config.yaml
fused_qkv: true
bias: "all"
moe_every: 2
expert_mlp_ratio: 1
shared_expert: false
positions: "sincos"
adamw_weight_decay_other_params: 0.05
Rows from expert 2 of block 5, named by matrix and row number. Rows with one number belong to one neuron. Each number is 50 + 15 x the weight over its row's rms, rounded and kept within 0 to 99. All counts start at 0. After the name is the row's rms in percent of the matrix's.
# gate: expert gate (model.blocks.5.mlp.gate, 8x384x384), inputs 192-255
# up: expert up (model.blocks.5.mlp.up, 8x384x384), inputs 192-255
# down: expert down (model.blocks.5.mlp.down, 8x384x384, transposed), outputs 192-255
gate.78 012:36 46 42 45 56 51 63 88 55 19 54 75 48 22 57 52 35 36 68 64 46 54 61 69 37 38 65 32 61 90 45 41 69 57 46 45 57 36 56 70 56 56 51 17 41 80 75 83 44 34 70 46 48 70 34 69 76 23 45 49 68 59 49 64
up.78 011:59 52 51 34 32 38 50 69 51 44 31 54 42 54 68 73 49 56 69 49 63 75 55 58 49 22 25 23 59 60 55 46 53 60 59 72 64 01 60 57 42 61 38 38 47 21 46 60 29 43 83 36 31 84 52 74 65 71 36 73 40 27 76 57
down.78 011:73 51 30 50 62 24 53 38 40 84 45 50 57 33 58 58 58 45 67 42 53 48 53 39 33 52 67 43 36 47 42 81 29 49 43 53 52 40 66 61 55 23 55 74 68 56 29 63 52 36 66 40 83 24 46 55 46 60 25 44 55 28 47 50
gate.79 105:49 39 31 49 77 30 45 73 58 52 34 46 56 76 47 64 47 54 61 39 28 62 38 75 53 48 28 58 75 66 42 58 42 47 63 38 42 61 57 71 41 23 53 74 42 17 48 55 51 61 39 47 56 43 38 56 32 48 34 35 72 62 30 42
up.79 101:61 42 65 41 25 83 50 59 39 54 86 43 42 45 29 29 48 37 32 51 74 28 63 40 82 51 62 54 17 57 58 42 55 47 48 66 69 59 45 48 45 57 51 30 24 66 55 35 51 42 59 46 54 48 37 54 52 64 51 52 21 26 49 49
down.79 105:40 50 52 34 42 37 23 59 58 68 34 49 52 47 55 64 46 26 51 35 46 36 40 58 48 57 64 49 47 56 61 50 48 34 63 60 71 50 70 57 59 45 30 28 56 50 41 73 44 36 38 65 43 50 35 43 49 57 41 53 32 59 59 55
gate.80 122:66 58 67 64 33 15 71 57 52 49 44 68 56 59 39 63 48 41 28 78 60 46 25 32 52 36 77 35 54 54 46 77 47 37 63 53 67 82 41 72 58 50 43 58 61 59 36 79 65 59 36 39 39 52 49 54 32 80 48 48 53 32 63 42
up.80 118:43 37 55 33 42 76 58 48 38 54 25 51 44 64 45 53 38 59 33 48 40 53 38 78 63 58 53 64 65 44 37 48 65 71 34 38 74 40 44 63 33 82 40 61 64 44 65 44 51 30 79 60 40 59 51 35 40 56 13 64 36 61 23 16
down.80 120:45 31 57 74 60 68 62 68 56 44 47 50 55 43 32 42 34 40 33 66 73 35 52 60 38 34 68 37 66 63 37 49 64 50 71 58 43 78 65 30 48 23 36 78 47 43 53 35 86 65 21 19 39 59 49 51 36 41 42 33 73 32 48 44
gate.81 113:67 54 57 49 53 25 48 67 47 62 40 56 37 52 42 28 58 51 49 30 62 63 20 38 46 22 57 82 24 58 50 32 18 36 76 73 41 47 49 51 70 39 30 53 31 35 38 66 30 68 51 40 65 40 72 40 38 62 57 41 50 25 73 57
up.81 109:40 64 45 68 63 31 63 57 55 77 34 77 58 42 59 40 51 74 35 32 33 68 71 14 66 27 71 73 29 68 29 38 20 66 60 51 42 67 42 62 66 39 29 52 31 49 37 19 70 56 53 45 80 39 74 60 60 67 51 37 57 11 99 72
down.81 116:70 18 64 40 49 53 26 43 45 28 33 53 93 50 67 48 52 34 52 31 42 57 42 48 80 88 56 59 63 48 60 76 45 29 98 41 51 58 53 42 33 42 31 94 54 53 57 34 47 51 52 68 42 39 40 61 47 54 46 41 51 35 61 55
gate.82 106:47 47 56 27 53 57 77 81 77 24 48 43 37 31 59 62 55 66 54 61 61 43 71 37 64 37 63 45 58 39 42 57 58 48 34 48 62 34 51 69 56 18 48 28 64 50 33 64 75 64 33 49 52 24 47 55 36 82 52 45 60 45 33 59
up.82 106:45 41 79 42 66 42 63 89 90 22 44 62 29 52 63 47 65 62 36 64 50 58 44 21 84 59 47 40 55 77 36 49 49 36 40 34 51 40 62 63 43 26 44 35 61 47 47 64 49 45 46 49 51 20 40 60 32 52 70 44 68 53 22 61
down.82 107:71 50 46 35 88 51 23 38 63 50 57 62 50 38 57 51 49 40 68 50 49 51 36 35 21 63 35 67 44 40 38 30 58 39 55 62 33 31 58 33 52 37 42 85 51 59 21 22 43 64 69 31 52 53 66 42 27 70 62 44 22 50 54 40
gate.83 020:48 51 38 28 47 56 11 55 84 30 48 79 60 62 39 42 33 46 50 24 53 51 34 59 81 56 65 30 55 19 54 45 49 47 54 58 57 22 60 52 83 42 46 66 43 61 26 49 44 55 32 59 39 60 40 67 32 32 28 51 69 40 78 34
up.83 018:46 76 77 39 60 50 41 59 57 69 51 58 28 16 34 43 41 64 61 40 96 52 46 58 29 59 50 52 46 47 70 54 61 25 42 42 25 76 51 63 59 30 48 68 63 40 71 39 60 58 54 49 39 61 57 29 72 70 58 74 57 50 42 47
down.83 020:31 33 69 53 94 53 48 64 22 23 29 39 47 65 49 54 47 40 21 56 74 58 58 28 60 56 38 51 34 73 69 48 57 31 69 45 48 69 19 36 53 27 46 73 55 51 36 59 53 50 69 50 57 54 68 40 40 52 58 62 39 30 68 32
gate.84 119:53 50 71 47 47 43 42 47 54 49 44 71 54 27 38 41 50 42 61 60 43 34 50 36 80 28 60 76 48 57 48 80 65 56 52 51 33 62 42 43 58 73 51 39 74 31 25 62 53 67 45 46 31 61 48 75 59 48 22 49 48 67 53 61
up.84 116:25 40 38 49 47 67 66 64 42 44 37 37 43 65 63 48 52 53 24 32 41 83 31 54 26 76 36 20 45 40 42 20 35 49 37 46 57 50 52 53 51 24 53 55 42 75 83 41 59 35 39 47 72 50 45 28 44 65 71 55 53 32 28 45
down.84 116:41 26 48 55 69 73 45 31 39 59 28 56 35 68 62 46 63 19 31 61 29 32 59 69 60 45 50 37 37 33 56 45 26 66 57 48 61 60 23 61 39 28 58 65 53 43 26 81 58 67 47 55 43 55 39 33 57 59 27 47 50 48 60 56
gate.85 106:52 56 50 42 61 67 35 47 30 43 68 56 50 58 74 57 77 68 68 63 39 27 60 68 58 51 46 43 56 77 23 44 39 63 50 40 57 61 63 32 41 47 71 63 72 72 61 80 19 52 61 56 51 60 39 55 44 76 16 36 70 34 46 59
up.85 112:44 71 57 39 47 56 58 36 19 34 62 63 31 60 43 61 57 62 61 54 47 71 58 64 64 53 41 48 75 40 13 41 20 43 52 41 55 53 67 49 37 50 58 56 79 61 50 75 32 45 57 68 43 43 51 54 47 92 38 28 57 37 36 50
down.85 106:52 36 46 71 48 41 81 73 57 60 26 74 54 39 41 52 35 33 31 75 63 55 67 21 61 51 33 42 46 44 15 51 35 58 40 68 46 33 38 44 37 64 43 53 53 67 66 51 60 59 48 60 63 54 59 48 61 46 31 79 53 26 52 52
gate.86 118:51 63 44 62 63 19 61 32 35 47 54 62 57 52 57 45 57 35 49 40 14 47 21 56 50 40 48 60 71 47 89 56 59 39 66 51 08 66 46 28 25 49 74 64 54 41 35 76 60 46 38 61 43 61 35 72 28 58 80 52 60 50 59 68
up.86 118:49 45 56 55 54 35 34 52 52 32 54 46 53 37 69 40 31 51 51 71 48 75 49 57 65 68 45 21 79 45 27 40 59 42 67 61 49 50 50 41 45 61 43 57 53 73 63 49 53 37 70 57 60 40 53 33 47 39 41 75 56 44 24 32
down.86 114:30 30 46 25 45 48 43 36 17 57 38 71 35 48 43 57 49 86 56 50 44 48 57 57 50 23 26 32 53 64 48 55 37 52 35 36 46 45 41 52 58 74 33 42 60 44 34 55 88 29 70 39 82 69 36 54 47 46 52 46 50 45 23 51
gate.87 113:37 58 54 57 45 64 74 72 33 45 34 33 44 73 63 34 48 62 43 33 62 53 52 61 64 69 40 46 78 45 47 26 23 57 66 43 48 34 62 46 47 54 40 63 72 50 52 56 74 53 44 53 50 39 67 62 59 61 51 54 77 60 64 51
up.87 108:28 56 46 21 42 49 28 47 52 58 89 33 39 35 29 64 85 26 57 67 28 32 49 10 66 49 59 44 46 38 27 51 64 71 49 32 75 69 55 48 27 55 38 42 42 58 24 40 52 68 42 37 57 52 44 47 44 48 67 50 42 27 64 50
down.87 108:30 56 54 57 34 44 43 63 64 59 57 32 62 48 47 32 65 37 45 36 61 72 28 59 14 64 66 43 36 09 48 86 68 92 51 38 48 37 60 56 76 32 70 65 39 63 42 81 46 38 46 35 44 43 20 66 43 31 52 63 46 33 69 76
gate.88 117:55 60 40 60 34 57 46 74 49 69 43 58 52 64 49 52 31 57 68 21 50 54 42 89 58 61 28 50 66 48 45 54 43 39 48 60 45 17 36 62 45 42 78 66 49 68 49 80 94 48 37 50 04 44 53 44 29 63 48 36 43 20 51 52
up.88 111:54 47 36 33 38 63 48 59 45 60 52 37 45 45 51 37 60 63 67 29 73 51 46 63 57 77 42 39 39 51 43 37 53 42 39 31 34 11 56 71 51 55 79 54 48 69 86 55 56 46 45 54 20 47 67 53 44 36 61 62 40 29 54 73
down.88 108:49 48 66 26 52 65 53 29 56 43 34 55 67 52 58 47 63 71 44 51 55 66 55 49 67 59 31 59 35 38 37 47 49 50 53 65 87 74 38 50 56 63 90 69 44 74 33 64 88 65 29 92 45 42 17 48 54 68 32 61 44 85 25 36
gate.89 028:23 43 56 34 68 38 23 54 10 63 57 44 64 59 32 53 79 43 53 65 43 55 72 37 80 46 40 48 60 50 58 42 45 45 34 28 54 45 71 54 67 38 33 67 71 36 59 41 33 61 43 69 64 28 59 56 77 40 49 55 71 23 57 23
up.89 028:49 33 51 42 79 35 79 78 87 34 44 58 27 30 39 72 35 31 68 26 45 67 34 48 37 59 68 56 50 60 51 39 45 60 36 69 36 41 53 52 50 66 76 45 54 52 42 56 46 52 58 26 39 68 60 35 44 55 22 42 46 61 48 63
down.89 030:41 36 41 38 24 62 59 54 81 51 45 43 40 38 50 42 62 66 39 46 44 54 17 51 51 47 58 69 65 50 72 41 39 33 52 34 50 42 53 43 45 46 78 63 55 61 51 46 57 63 52 48 47 47 34 45 49 77 59 67 59 45 55 44
gate.90 099:53 73 47 41 64 42 49 49 35 50 46 90 44 39 51 47 58 47 32 51 19 32 55 60 39 39 39 53 56 36 37 35 32 42 53 71 60 40 35 20 26 45 57 51 74 60 58 47 57 60 22 50 67 61 70 57 54 43 63 59 33 42 81 50
up.90 096:52 52 36 59 71 35 33 49 54 63 56 86 40 38 52 56 52 36 36 54 35 43 77 58 52 43 26 67 58 19 21 53 38 50 35 71 66 29 41 41 33 62 47 32 80 61 45 47 56 46 25 44 69 47 45 50 55 46 70 66 53 42 56 48
down.90 101:39 39 65 55 25 39 49 59 34 52 31 83 42 22 49 72 42 52 53 31 54 54 54 42 47 71 43 39 58 68 16 67 71 54 66 58 76 69 57 34 53 48 24 19 24 31 42 55 49 35 39 43 49 53 68 47 38 49 36 49 77 62 71 51
gate.91 087:23 58 54 76 59 58 67 27 73 55 64 73 60 55 47 66 68 41 50 67 60 26 58 31 32 12 42 66 59 31 56 51 66 25 36 37 54 39 60 27 35 60 55 63 46 42 43 54 36 46 47 72 36 63 40 16 55 55 48 69 16 45 71 53
up.91 071:28 78 56 65 53 74 64 49 67 39 59 73 72 59 49 80 68 63 50 63 66 28 68 49 41 39 54 69 68 23 52 47 63 21 30 35 58 67 63 27 22 45 53 43 43 55 58 53 39 35 62 74 20 75 35 32 63 53 23 67 31 52 67 45
down.91 084:77 56 35 70 54 74 67 88 44 48 52 54 36 52 36 14 32 39 44 51 35 48 45 57 52 49 53 46 24 88 62 37 62 55 71 43 27 34 43 32 45 39 67 34 52 44 38 61 55 44 39 54 50 39 99 74 65 67 36 30 40 64 53 44
gate.92 092:55 49 68 62 37 61 81 46 55 47 11 25 46 30 70 38 50 73 50 49 60 37 59 53 39 58 24 62 51 53 48 39 50 56 60 41 77 44 47 42 56 66 57 43 42 64 60 66 05 48 58 65 50 42 50 65 48 50 37 36 46 55 45 40
up.92 087:59 39 68 64 56 80 83 49 39 47 31 27 44 58 72 39 57 70 52 77 56 52 56 54 41 56 14 80 46 46 37 51 50 31 59 45 71 40 40 43 36 62 72 52 56 58 40 78 13 62 56 61 28 44 45 44 37 53 52 47 37 63 34 40
down.92 096:58 69 43 56 39 40 71 40 34 61 53 42 71 23 49 49 47 59 40 35 11 59 34 54 41 48 34 41 50 60 60 84 58 35 36 52 29 41 57 50 83 32 54 62 49 53 30 47 69 59 43 28 75 28 25 52 28 51 55 40 59 70 59 73
gate.93 076:62 75 58 59 58 47 43 63 52 59 49 62 45 67 45 73 76 38 50 67 48 49 66 50 87 44 33 30 55 48 54 60 63 70 36 40 50 76 65 60 54 43 69 31 15 48 68 38 52 60 44 34 49 65 36 68 42 61 55 60 24 69 23 53
up.93 073:31 47 47 53 36 22 39 44 35 48 70 18 45 49 47 30 34 57 55 39 62 56 49 52 11 47 53 83 36 32 49 64 55 28 66 42 50 33 43 27 34 43 14 67 68 50 45 45 59 47 77 70 63 31 45 50 48 32 32 47 63 32 72 58
down.93 079:35 58 40 61 54 65 55 25 39 60 35 33 57 32 31 59 60 81 58 50 38 25 29 54 66 52 39 31 66 34 33 76 33 58 39 44 12 44 20 69 68 49 56 44 70 50 16 49 45 52 50 53 66 34 64 54 58 39 42 35 81 48 61 50
gate.94 090:55 50 20 25 56 42 42 46 51 57 29 50 44 49 52 37 32 23 55 58 81 57 54 47 66 49 69 75 41 56 42 41 27 18 24 46 44 81 29 46 52 39 65 49 57 56 54 41 75 40 72 30 33 55 67 46 58 39 26 48 44 39 75 39
up.94 092:57 57 46 39 28 48 39 42 48 71 31 68 40 51 58 47 58 09 36 62 74 47 43 59 72 55 67 80 54 69 40 52 53 11 35 35 43 63 30 34 51 63 66 53 35 62 58 43 64 32 63 34 34 40 47 55 83 56 18 61 60 60 77 57
down.94 093:31 63 66 55 50 49 64 46 57 43 37 67 34 50 51 49 60 56 53 42 64 50 47 14 48 63 29 38 32 31 64 15 31 55 58 40 66 47 41 54 50 49 19 44 30 67 40 50 54 71 52 64 38 61 57 36 37 36 48 53 44 68 74 51
gate.95 117:57 32 33 46 36 48 46 33 56 22 50 72 40 46 48 66 58 46 61 48 45 63 57 43 56 27 51 70 40 47 87 76 46 25 53 29 53 16 46 56 36 69 93 81 67 13 35 65 62 53 59 33 42 42 55 51 61 35 65 61 71 33 76 36
up.95 117:34 35 46 29 76 23 60 47 28 40 63 62 57 35 66 50 45 62 46 56 63 35 64 19 62 40 35 53 41 50 66 49 22 20 42 43 80 41 61 75 56 52 68 58 59 69 38 61 48 24 45 67 48 93 58 47 42 44 23 44 41 47 42 50
down.95 114:61 59 57 49 44 47 50 49 52 66 16 36 22 31 43 26 73 38 85 43 52 33 62 46 54 45 41 44 44 57 43 65 41 65 49 26 15 11 45 27 56 36 60 36 46 39 22 62 44 77 54 22 56 27 39 40 41 40 77 38 26 34 48 79
gate.96 108:18 55 62 21 50 53 29 66 44 35 50 56 31 52 58 56 64 13 76 43 46 41 16 42 60 32 48 54 51 63 35 67 69 64 63 99 21 57 35 65 35 53 38 66 45 15 68 37 47 68 41 60 47 38 32 59 38 37 46 60 37 43 72 35
up.96 106:55 51 23 81 56 55 72 44 57 56 65 50 99 58 25 54 44 85 39 57 50 62 64 63 50 61 61 44 51 63 56 38 47 69 51 42 70 52 53 43 59 48 55 17 49 50 38 64 50 31 60 53 58 63 48 29 54 43 32 56 45 59 33 64
down.96 114:34 31 47 55 45 51 35 49 54 58 22 26 52 45 42 73 50 79 12 47 44 63 42 26 30 28 58 58 20 60 67 32 66 60 46 69 31 50 46 40 40 33 58 53 31 53 41 41 48 28 70 35 65 36 47 40 34 66 77 64 46 42 50 72
gate.97 013:23 52 50 07 47 62 57 56 37 34 41 72 51 25 68 18 25 41 36 44 68 56 35 51 28 46 56 40 46 39 63 58 33 51 70 60 59 50 65 77 56 59 67 34 39 60 44 43 52 13 29 30 71 56 57 57 40 26 42 44 52 93 64 48
up.97 012:34 30 47 44 56 43 36 67 71 74 30 80 81 43 42 29 56 43 71 74 55 52 37 43 48 51 35 55 42 34 67 86 62 45 60 54 73 57 62 58 66 47 39 47 58 67 47 28 52 35 56 54 42 52 72 38 62 48 63 40 41 23 60 41
down.97 012:68 77 52 28 80 73 38 73 74 57 56 57 61 55 71 59 45 38 49 42 60 47 48 28 81 50 28 19 68 70 40 34 39 77 59 36 46 33 47 00 48 71 41 76 72 53 50 44 50 52 47 71 43 57 59 65 75 56 70 66 54 59 62 42
gate.98 115:53 52 63 43 43 57 43 28 44 40 43 40 26 37 55 47 42 54 52 32 63 59 50 86 68 24 61 59 72 53 57 60 33 48 64 55 81 22 41 78 64 27 41 71 60 54 45 41 86 61 57 35 35 50 49 48 18 62 25 31 33 46 49 37
up.98 120:27 64 46 39 81 60 61 37 55 40 43 62 65 50 35 11 54 54 56 46 22 47 50 43 75 54 59 34 71 37 48 59 80 83 62 64 28 50 46 55 50 63 61 65 65 67 74 68 48 54 50 54 43 56 42 49 46 43 45 60 22 54 71 47
down.98 113:41 51 59 45 48 54 65 36 39 49 69 71 61 30 54 57 50 27 33 80 73 56 33 55 63 53 47 71 41 35 58 43 64 28 59 54 51 49 60 42 47 46 60 43 57 33 69 38 38 68 62 76 63 56 43 54 20 71 51 49 19 46 28 54
gate.99 019:53 57 41 43 40 58 66 78 50 63 46 24 33 58 61 53 58 48 64 59 27 38 58 31 59 68 46 69 40 34 52 30 49 28 55 57 44 39 87 33 40 26 90 55 51 61 32 41 35 41 49 51 22 38 30 48 60 48 51 70 70 41 47 53
up.99 016:36 72 49 75 46 35 52 30 24 50 46 80 38 32 44 23 40 49 51 77 28 36 36 80 16 71 11 55 20 69 24 44 45 70 44 25 44 58 36 59 64 40 56 15 78 54 41 43 65 62 48 48 54 48 37 35 44 55 38 46 58 62 55 57
down.99 017:67 34 22 43 55 70 51 35 41 34 65 48 35 39 31 33 70 32 27 56 96 64 50 36 37 43 41 56 40 41 33 48 22 60 62 39 29 47 72 68 52 51 75 46 18 69 26 60 21 57 09 38 36 55 48 43 70 51 38 37 65 57 56 45
gate.100 114:56 36 56 48 37 30 28 64 22 66 39 65 58 54 42 57 43 32 65 44 65 39 44 64 45 47 41 86 47 65 51 99 66 41 56 44 73 36 76 45 53 58 72 33 34 40 31 47 55 59 52 40 60 28 65 63 50 55 48 80 67 45 59 71
up.100 113:58 33 47 56 28 34 52 46 25 55 35 68 27 54 35 56 78 11 42 35 43 42 33 80 82 36 52 76 36 48 54 70 50 35 77 59 68 64 70 40 43 48 69 31 52 47 39 43 55 22 49 24 75 48 34 64 61 38 62 92 35 46 67 56
down.100 106:42 54 45 40 59 49 66 31 66 46 42 68 42 30 62 58 39 57 65 51 50 66 67 37 36 67 54 67 58 51 50 38 59 75 42 36 69 43 24 43 32 48 57 52 69 61 68 50 74 41 45 40 54 54 49 25 75 44 45 39 55 30 76 42
gate.101 113:60 85 53 33 62 47 33 54 70 26 53 32 42 74 33 50 67 33 61 61 32 29 24 75 33 69 65 42 38 32 81 50 43 39 57 66 49 45 48 28 23 62 53 63 61 55 75 62 43 40 57 48 42 55 49 61 36 42 62 74 25 36 52 49
up.101 110:27 36 59 38 54 47 79 67 45 42 51 45 53 43 53 48 41 61 51 47 57 62 67 12 56 69 35 52 68 58 40 40 63 65 37 46 44 37 54 70 67 66 57 55 35 30 23 51 54 45 37 64 50 45 68 63 60 60 43 36 61 78 47 48
down.101 114:72 45 37 61 57 48 60 44 37 39 69 71 37 47 68 44 58 57 53 48 27 45 28 49 43 45 31 63 64 57 53 60 51 62 40 39 47 65 48 48 58 36 50 67 26 35 46 51 69 55 48 63 68 65 48 32 38 53 39 51 29 34 16 44
gate.102 113:73 64 56 46 66 67 39 49 28 30 59 50 57 59 51 62 31 74 61 70 38 37 23 64 61 38 68 71 07 53 79 58 48 44 50 58 47 38 38 40 47 40 46 52 38 32 37 66 55 19 52 55 68 36 37 57 68 63 63 45 46 71 15 38
up.102 120:35 64 38 57 34 53 58 69 53 66 41 65 19 36 62 51 68 54 33 30 54 47 54 22 36 43 57 39 64 40 57 52 63 33 46 39 30 55 56 58 42 53 59 51 73 62 43 60 40 56 44 33 50 54 46 64 60 45 53 36 43 33 49 56
down.102 120:65 38 50 46 47 40 41 67 50 52 58 41 34 48 76 42 35 44 55 19 25 38 47 63 55 51 44 76 56 45 67 67 65 30 59 42 36 43 58 30 77 61 69 46 39 20 51 45 38 44 55 40 38 55 53 69 72 65 28 51 63 40 53 65
gate.103 116:64 63 52 52 69 35 39 83 80 54 46 29 42 38 50 55 50 47 58 54 39 39 75 62 72 24 29 43 74 54 45 49 56 56 68 45 37 38 41 48 57 69 71 33 35 53 57 40 46 57 49 65 66 54 48 42 12 60 70 40 28 43 52 63
up.103 120:21 02 46 52 26 76 48 42 49 24 45 60 44 50 55 78 90 49 52 46 49 44 48 41 48 84 50 64 36 73 41 62 51 40 49 35 57 39 69 40 73 52 42 54 37 63 59 54 44 31 49 63 14 63 73 43 71 47 28 52 65 56 70 30
down.103 116:68 42 44 74 30 49 48 60 39 60 73 47 50 47 60 54 42 48 41 53 52 55 26 86 59 76 52 56 62 51 47 57 49 43 54 24 34 46 60 56 43 72 61 62 50 59 32 49 40 36 49 22 65 87 38 71 22 41 38 64 61 49 25 59
gate.104 115:84 46 44 36 46 40 60 53 62 38 46 46 71 60 29 37 35 30 54 28 42 51 60 65 63 65 55 55 32 33 64 47 76 60 60 50 36 59 34 67 53 30 73 44 57 57 69 61 25 64 54 56 46 67 42 55 35 45 30 51 42 61 46 53
up.104 108:29 40 56 53 28 39 53 77 52 53 73 54 43 31 15 59 42 44 70 50 39 72 63 64 67 62 37 55 46 50 29 30 42 25 46 47 69 52 65 64 93 73 46 38 72 67 97 55 61 43 46 34 57 51 73 57 39 72 67 60 40 46 55 42
down.104 116:62 77 39 56 24 48 61 42 63 31 47 52 60 61 32 48 38 63 57 59 65 47 11 39 39 40 44 59 40 43 47 82 43 42 77 40 56 28 33 43 18 55 47 24 97 29 47 66 64 63 60 50 54 61 63 46 52 31 63 54 54 81 71 97
gate.105 114:34 35 41 31 36 26 63 50 45 77 66 58 55 70 34 33 60 31 49 55 37 46 26 49 36 29 73 57 23 44 56 52 36 58 42 51 26 48 23 58 55 53 59 36 71 48 58 57 50 47 63 63 45 64 76 52 40 63 39 61 80 77 64 80
up.105 111:62 29 60 36 26 33 36 51 44 68 44 43 64 64 68 28 51 50 53 54 48 48 19 38 62 34 82 46 57 51 72 55 37 49 64 62 40 44 35 56 51 57 70 49 40 39 63 50 50 49 63 53 40 63 74 64 63 49 44 61 74 80 63 74
down.105 115:45 47 24 52 62 55 81 60 39 62 82 20 53 48 47 77 24 66 58 25 45 40 58 29 33 33 42 64 25 48 58 29 75 62 37 56 57 29 16 51 76 64 58 54 70 15 73 68 56 54 61 40 27 82 50 61 53 71 69 65 46 61 46 72
gate.106 118:50 44 36 35 47 62 58 38 65 33 59 58 44 29 81 69 60 41 57 63 29 46 71 44 45 34 36 65 48 74 72 55 48 48 44 70 42 39 73 42 43 20 47 35 46 54 38 69 37 40 46 66 48 34 38 67 52 44 40 24 64 27 47 67
up.106 117:42 61 50 46 54 49 33 46 58 44 62 37 36 68 32 28 55 35 48 75 26 48 57 37 46 37 29 68 42 49 40 34 61 37 65 64 55 69 61 28 35 27 55 36 70 52 32 59 38 54 41 64 58 57 55 50 59 40 41 33 38 05 55 63
down.106 118:36 77 47 82 39 45 82 57 52 55 64 71 31 56 61 61 58 84 26 41 55 75 17 45 55 59 56 59 34 33 64 55 42 52 42 59 43 53 20 42 59 63 53 48 46 46 48 62 63 49 48 59 62 41 33 44 57 35 44 83 39 53 91 43
gate.107 109:33 66 77 57 37 53 79 75 52 49 24 43 45 58 51 64 17 55 35 44 52 44 32 46 78 31 53 63 53 30 70 47 54 61 62 41 58 49 65 37 43 35 59 45 79 40 24 50 52 53 62 55 85 49 45 51 67 48 64 20 57 44 35 36
up.107 109:44 42 70 57 41 44 66 68 29 51 27 51 48 59 56 52 39 44 37 32 42 46 24 69 86 49 64 67 36 37 68 38 31 54 50 48 47 64 50 61 53 35 57 55 72 28 38 42 48 61 57 40 69 65 39 58 85 46 62 33 57 63 37 39
down.107 110:46 44 58 43 41 47 28 32 24 57 44 68 46 74 48 71 53 29 50 36 40 47 47 67 01 63 42 75 30 45 56 54 59 41 40 75 55 77 63 58 72 35 32 52 14 57 62 71 36 70 51 46 59 78 42 27 43 41 51 32 58 78 70 28
gate.108 111:35 45 52 57 68 62 51 64 60 52 44 71 39 62 50 28 62 21 64 52 67 58 35 36 48 32 61 50 70 41 44 58 50 27 46 52 51 27 71 56 69 55 35 47 47 60 50 47 45 53 71 43 56 29 43 55 58 55 58 69 22 41 18 39
up.108 107:66 74 55 55 62 41 74 55 35 42 64 41 54 31 59 58 38 80 30 42 52 43 60 71 44 53 33 59 51 52 61 36 54 58 69 21 39 43 35 40 29 64 52 48 55 42 57 48 54 42 37 66 22 63 65 32 54 47 40 30 59 71 58 57
down.108 113:56 61 40 78 66 78 47 24 40 56 37 43 37 41 48 28 39 56 34 58 34 54 60 57 46 47 49 57 37 66 43 85 34 55 69 82 72 56 57 34 61 50 65 36 67 65 67 61 32 38 44 37 34 61 48 53 41 45 30 31 19 61 26 43
gate.109 123:47 40 33 86 71 37 46 36 49 41 55 76 27 56 44 69 47 64 53 75 30 54 67 19 27 35 35 60 87 57 20 51 70 49 32 37 69 46 33 54 46 41 94 43 34 47 72 58 46 45 68 63 42 57 74 73 42 60 60 51 34 81 42 76
up.109 118:20 63 52 77 68 33 45 39 51 39 63 62 39 71 59 59 50 67 61 50 22 67 45 53 35 36 46 47 72 87 55 21 66 50 52 52 30 26 53 42 55 79 44 38 61 26 40 55 36 48 51 55 40 75 71 62 40 49 41 66 23 32 38 57
down.109 115:70 65 39 22 48 41 61 66 54 27 44 39 40 69 51 49 53 50 27 46 16 52 31 47 69 62 60 54 50 81 63 31 39 65 60 81 51 70 47 53 63 38 55 56 67 56 61 31 35 52 42 90 36 54 68 63 43 56 64 25 75 44 59 37
gate.110 109:75 49 58 36 46 33 48 50 32 41 56 53 38 52 32 57 47 43 49 68 20 50 73 41 61 45 51 69 61 62 35 49 58 35 69 33 75 47 27 26 61 52 43 45 44 43 58 57 43 34 46 43 66 64 77 58 39 40 62 50 55 41 66 65
up.110 110:59 48 73 46 67 55 38 64 50 50 50 49 51 51 54 51 63 52 49 38 63 62 32 43 37 51 68 17 23 51 76 43 58 66 37 69 07 47 70 72 48 45 53 51 52 48 64 55 36 66 29 43 67 52 25 66 58 56 55 33 49 69 34 51
down.110 105:60 61 34 53 37 68 47 29 49 36 61 64 32 45 72 54 72 72 52 32 61 46 35 60 49 32 38 29 46 30 30 42 36 71 53 86 45 58 47 49 34 51 50 41 34 32 63 61 54 53 46 51 70 59 30 29 21 58 45 62 65 73 56 64
gate.111 117:19 79 55 54 52 52 33 51 54 76 60 69 47 54 22 59 51 29 48 27 38 39 65 30 37 47 35 67 73 29 51 31 47 48 29 58 60 55 70 52 60 68 74 19 56 74 23 59 72 39 61 58 62 73 58 53 43 52 41 54 77 51 54 75
up.111 124:90 37 56 64 72 49 57 41 77 43 25 23 52 52 68 38 49 53 51 60 51 56 30 78 58 32 54 42 39 61 55 32 57 54 72 39 43 51 42 44 41 44 43 70 39 17 72 63 44 69 39 41 30 50 58 40 54 44 75 37 34 58 40 52
down.111 114:28 46 46 36 44 52 44 39 66 60 64 44 29 42 69 66 36 60 59 65 22 51 80 61 46 39 57 64 48 48 61 63 54 71 45 38 47 52 51 49 57 67 46 74 69 38 46 46 52 45 45 71 42 44 60 46 55 59 40 57 34 49 62 44
gate.112 107:45 37 41 22 57 38 54 77 54 56 59 55 58 66 47 33 47 31 38 38 57 51 60 47 46 53 46 54 69 28 24 63 54 38 65 67 68 56 36 62 58 33 18 48 54 65 81 60 69 46 32 26 45 65 57 62 37 43 46 39 55 33 39 49
up.112 106:44 35 43 28 58 30 66 71 66 38 52 59 47 80 46 28 43 34 43 47 70 42 62 53 48 51 35 41 83 25 25 50 53 63 50 69 72 56 47 69 45 41 07 34 54 72 68 46 69 44 29 47 64 74 21 29 29 51 51 36 46 37 29 53
down.112 109:40 31 42 51 43 62 56 57 31 41 65 80 66 64 46 53 77 47 53 46 28 39 85 53 44 34 34 59 29 67 48 36 46 47 44 80 49 38 51 59 53 58 41 50 44 61 25 24 43 75 65 59 38 45 45 48 45 59 65 42 64 58 83 46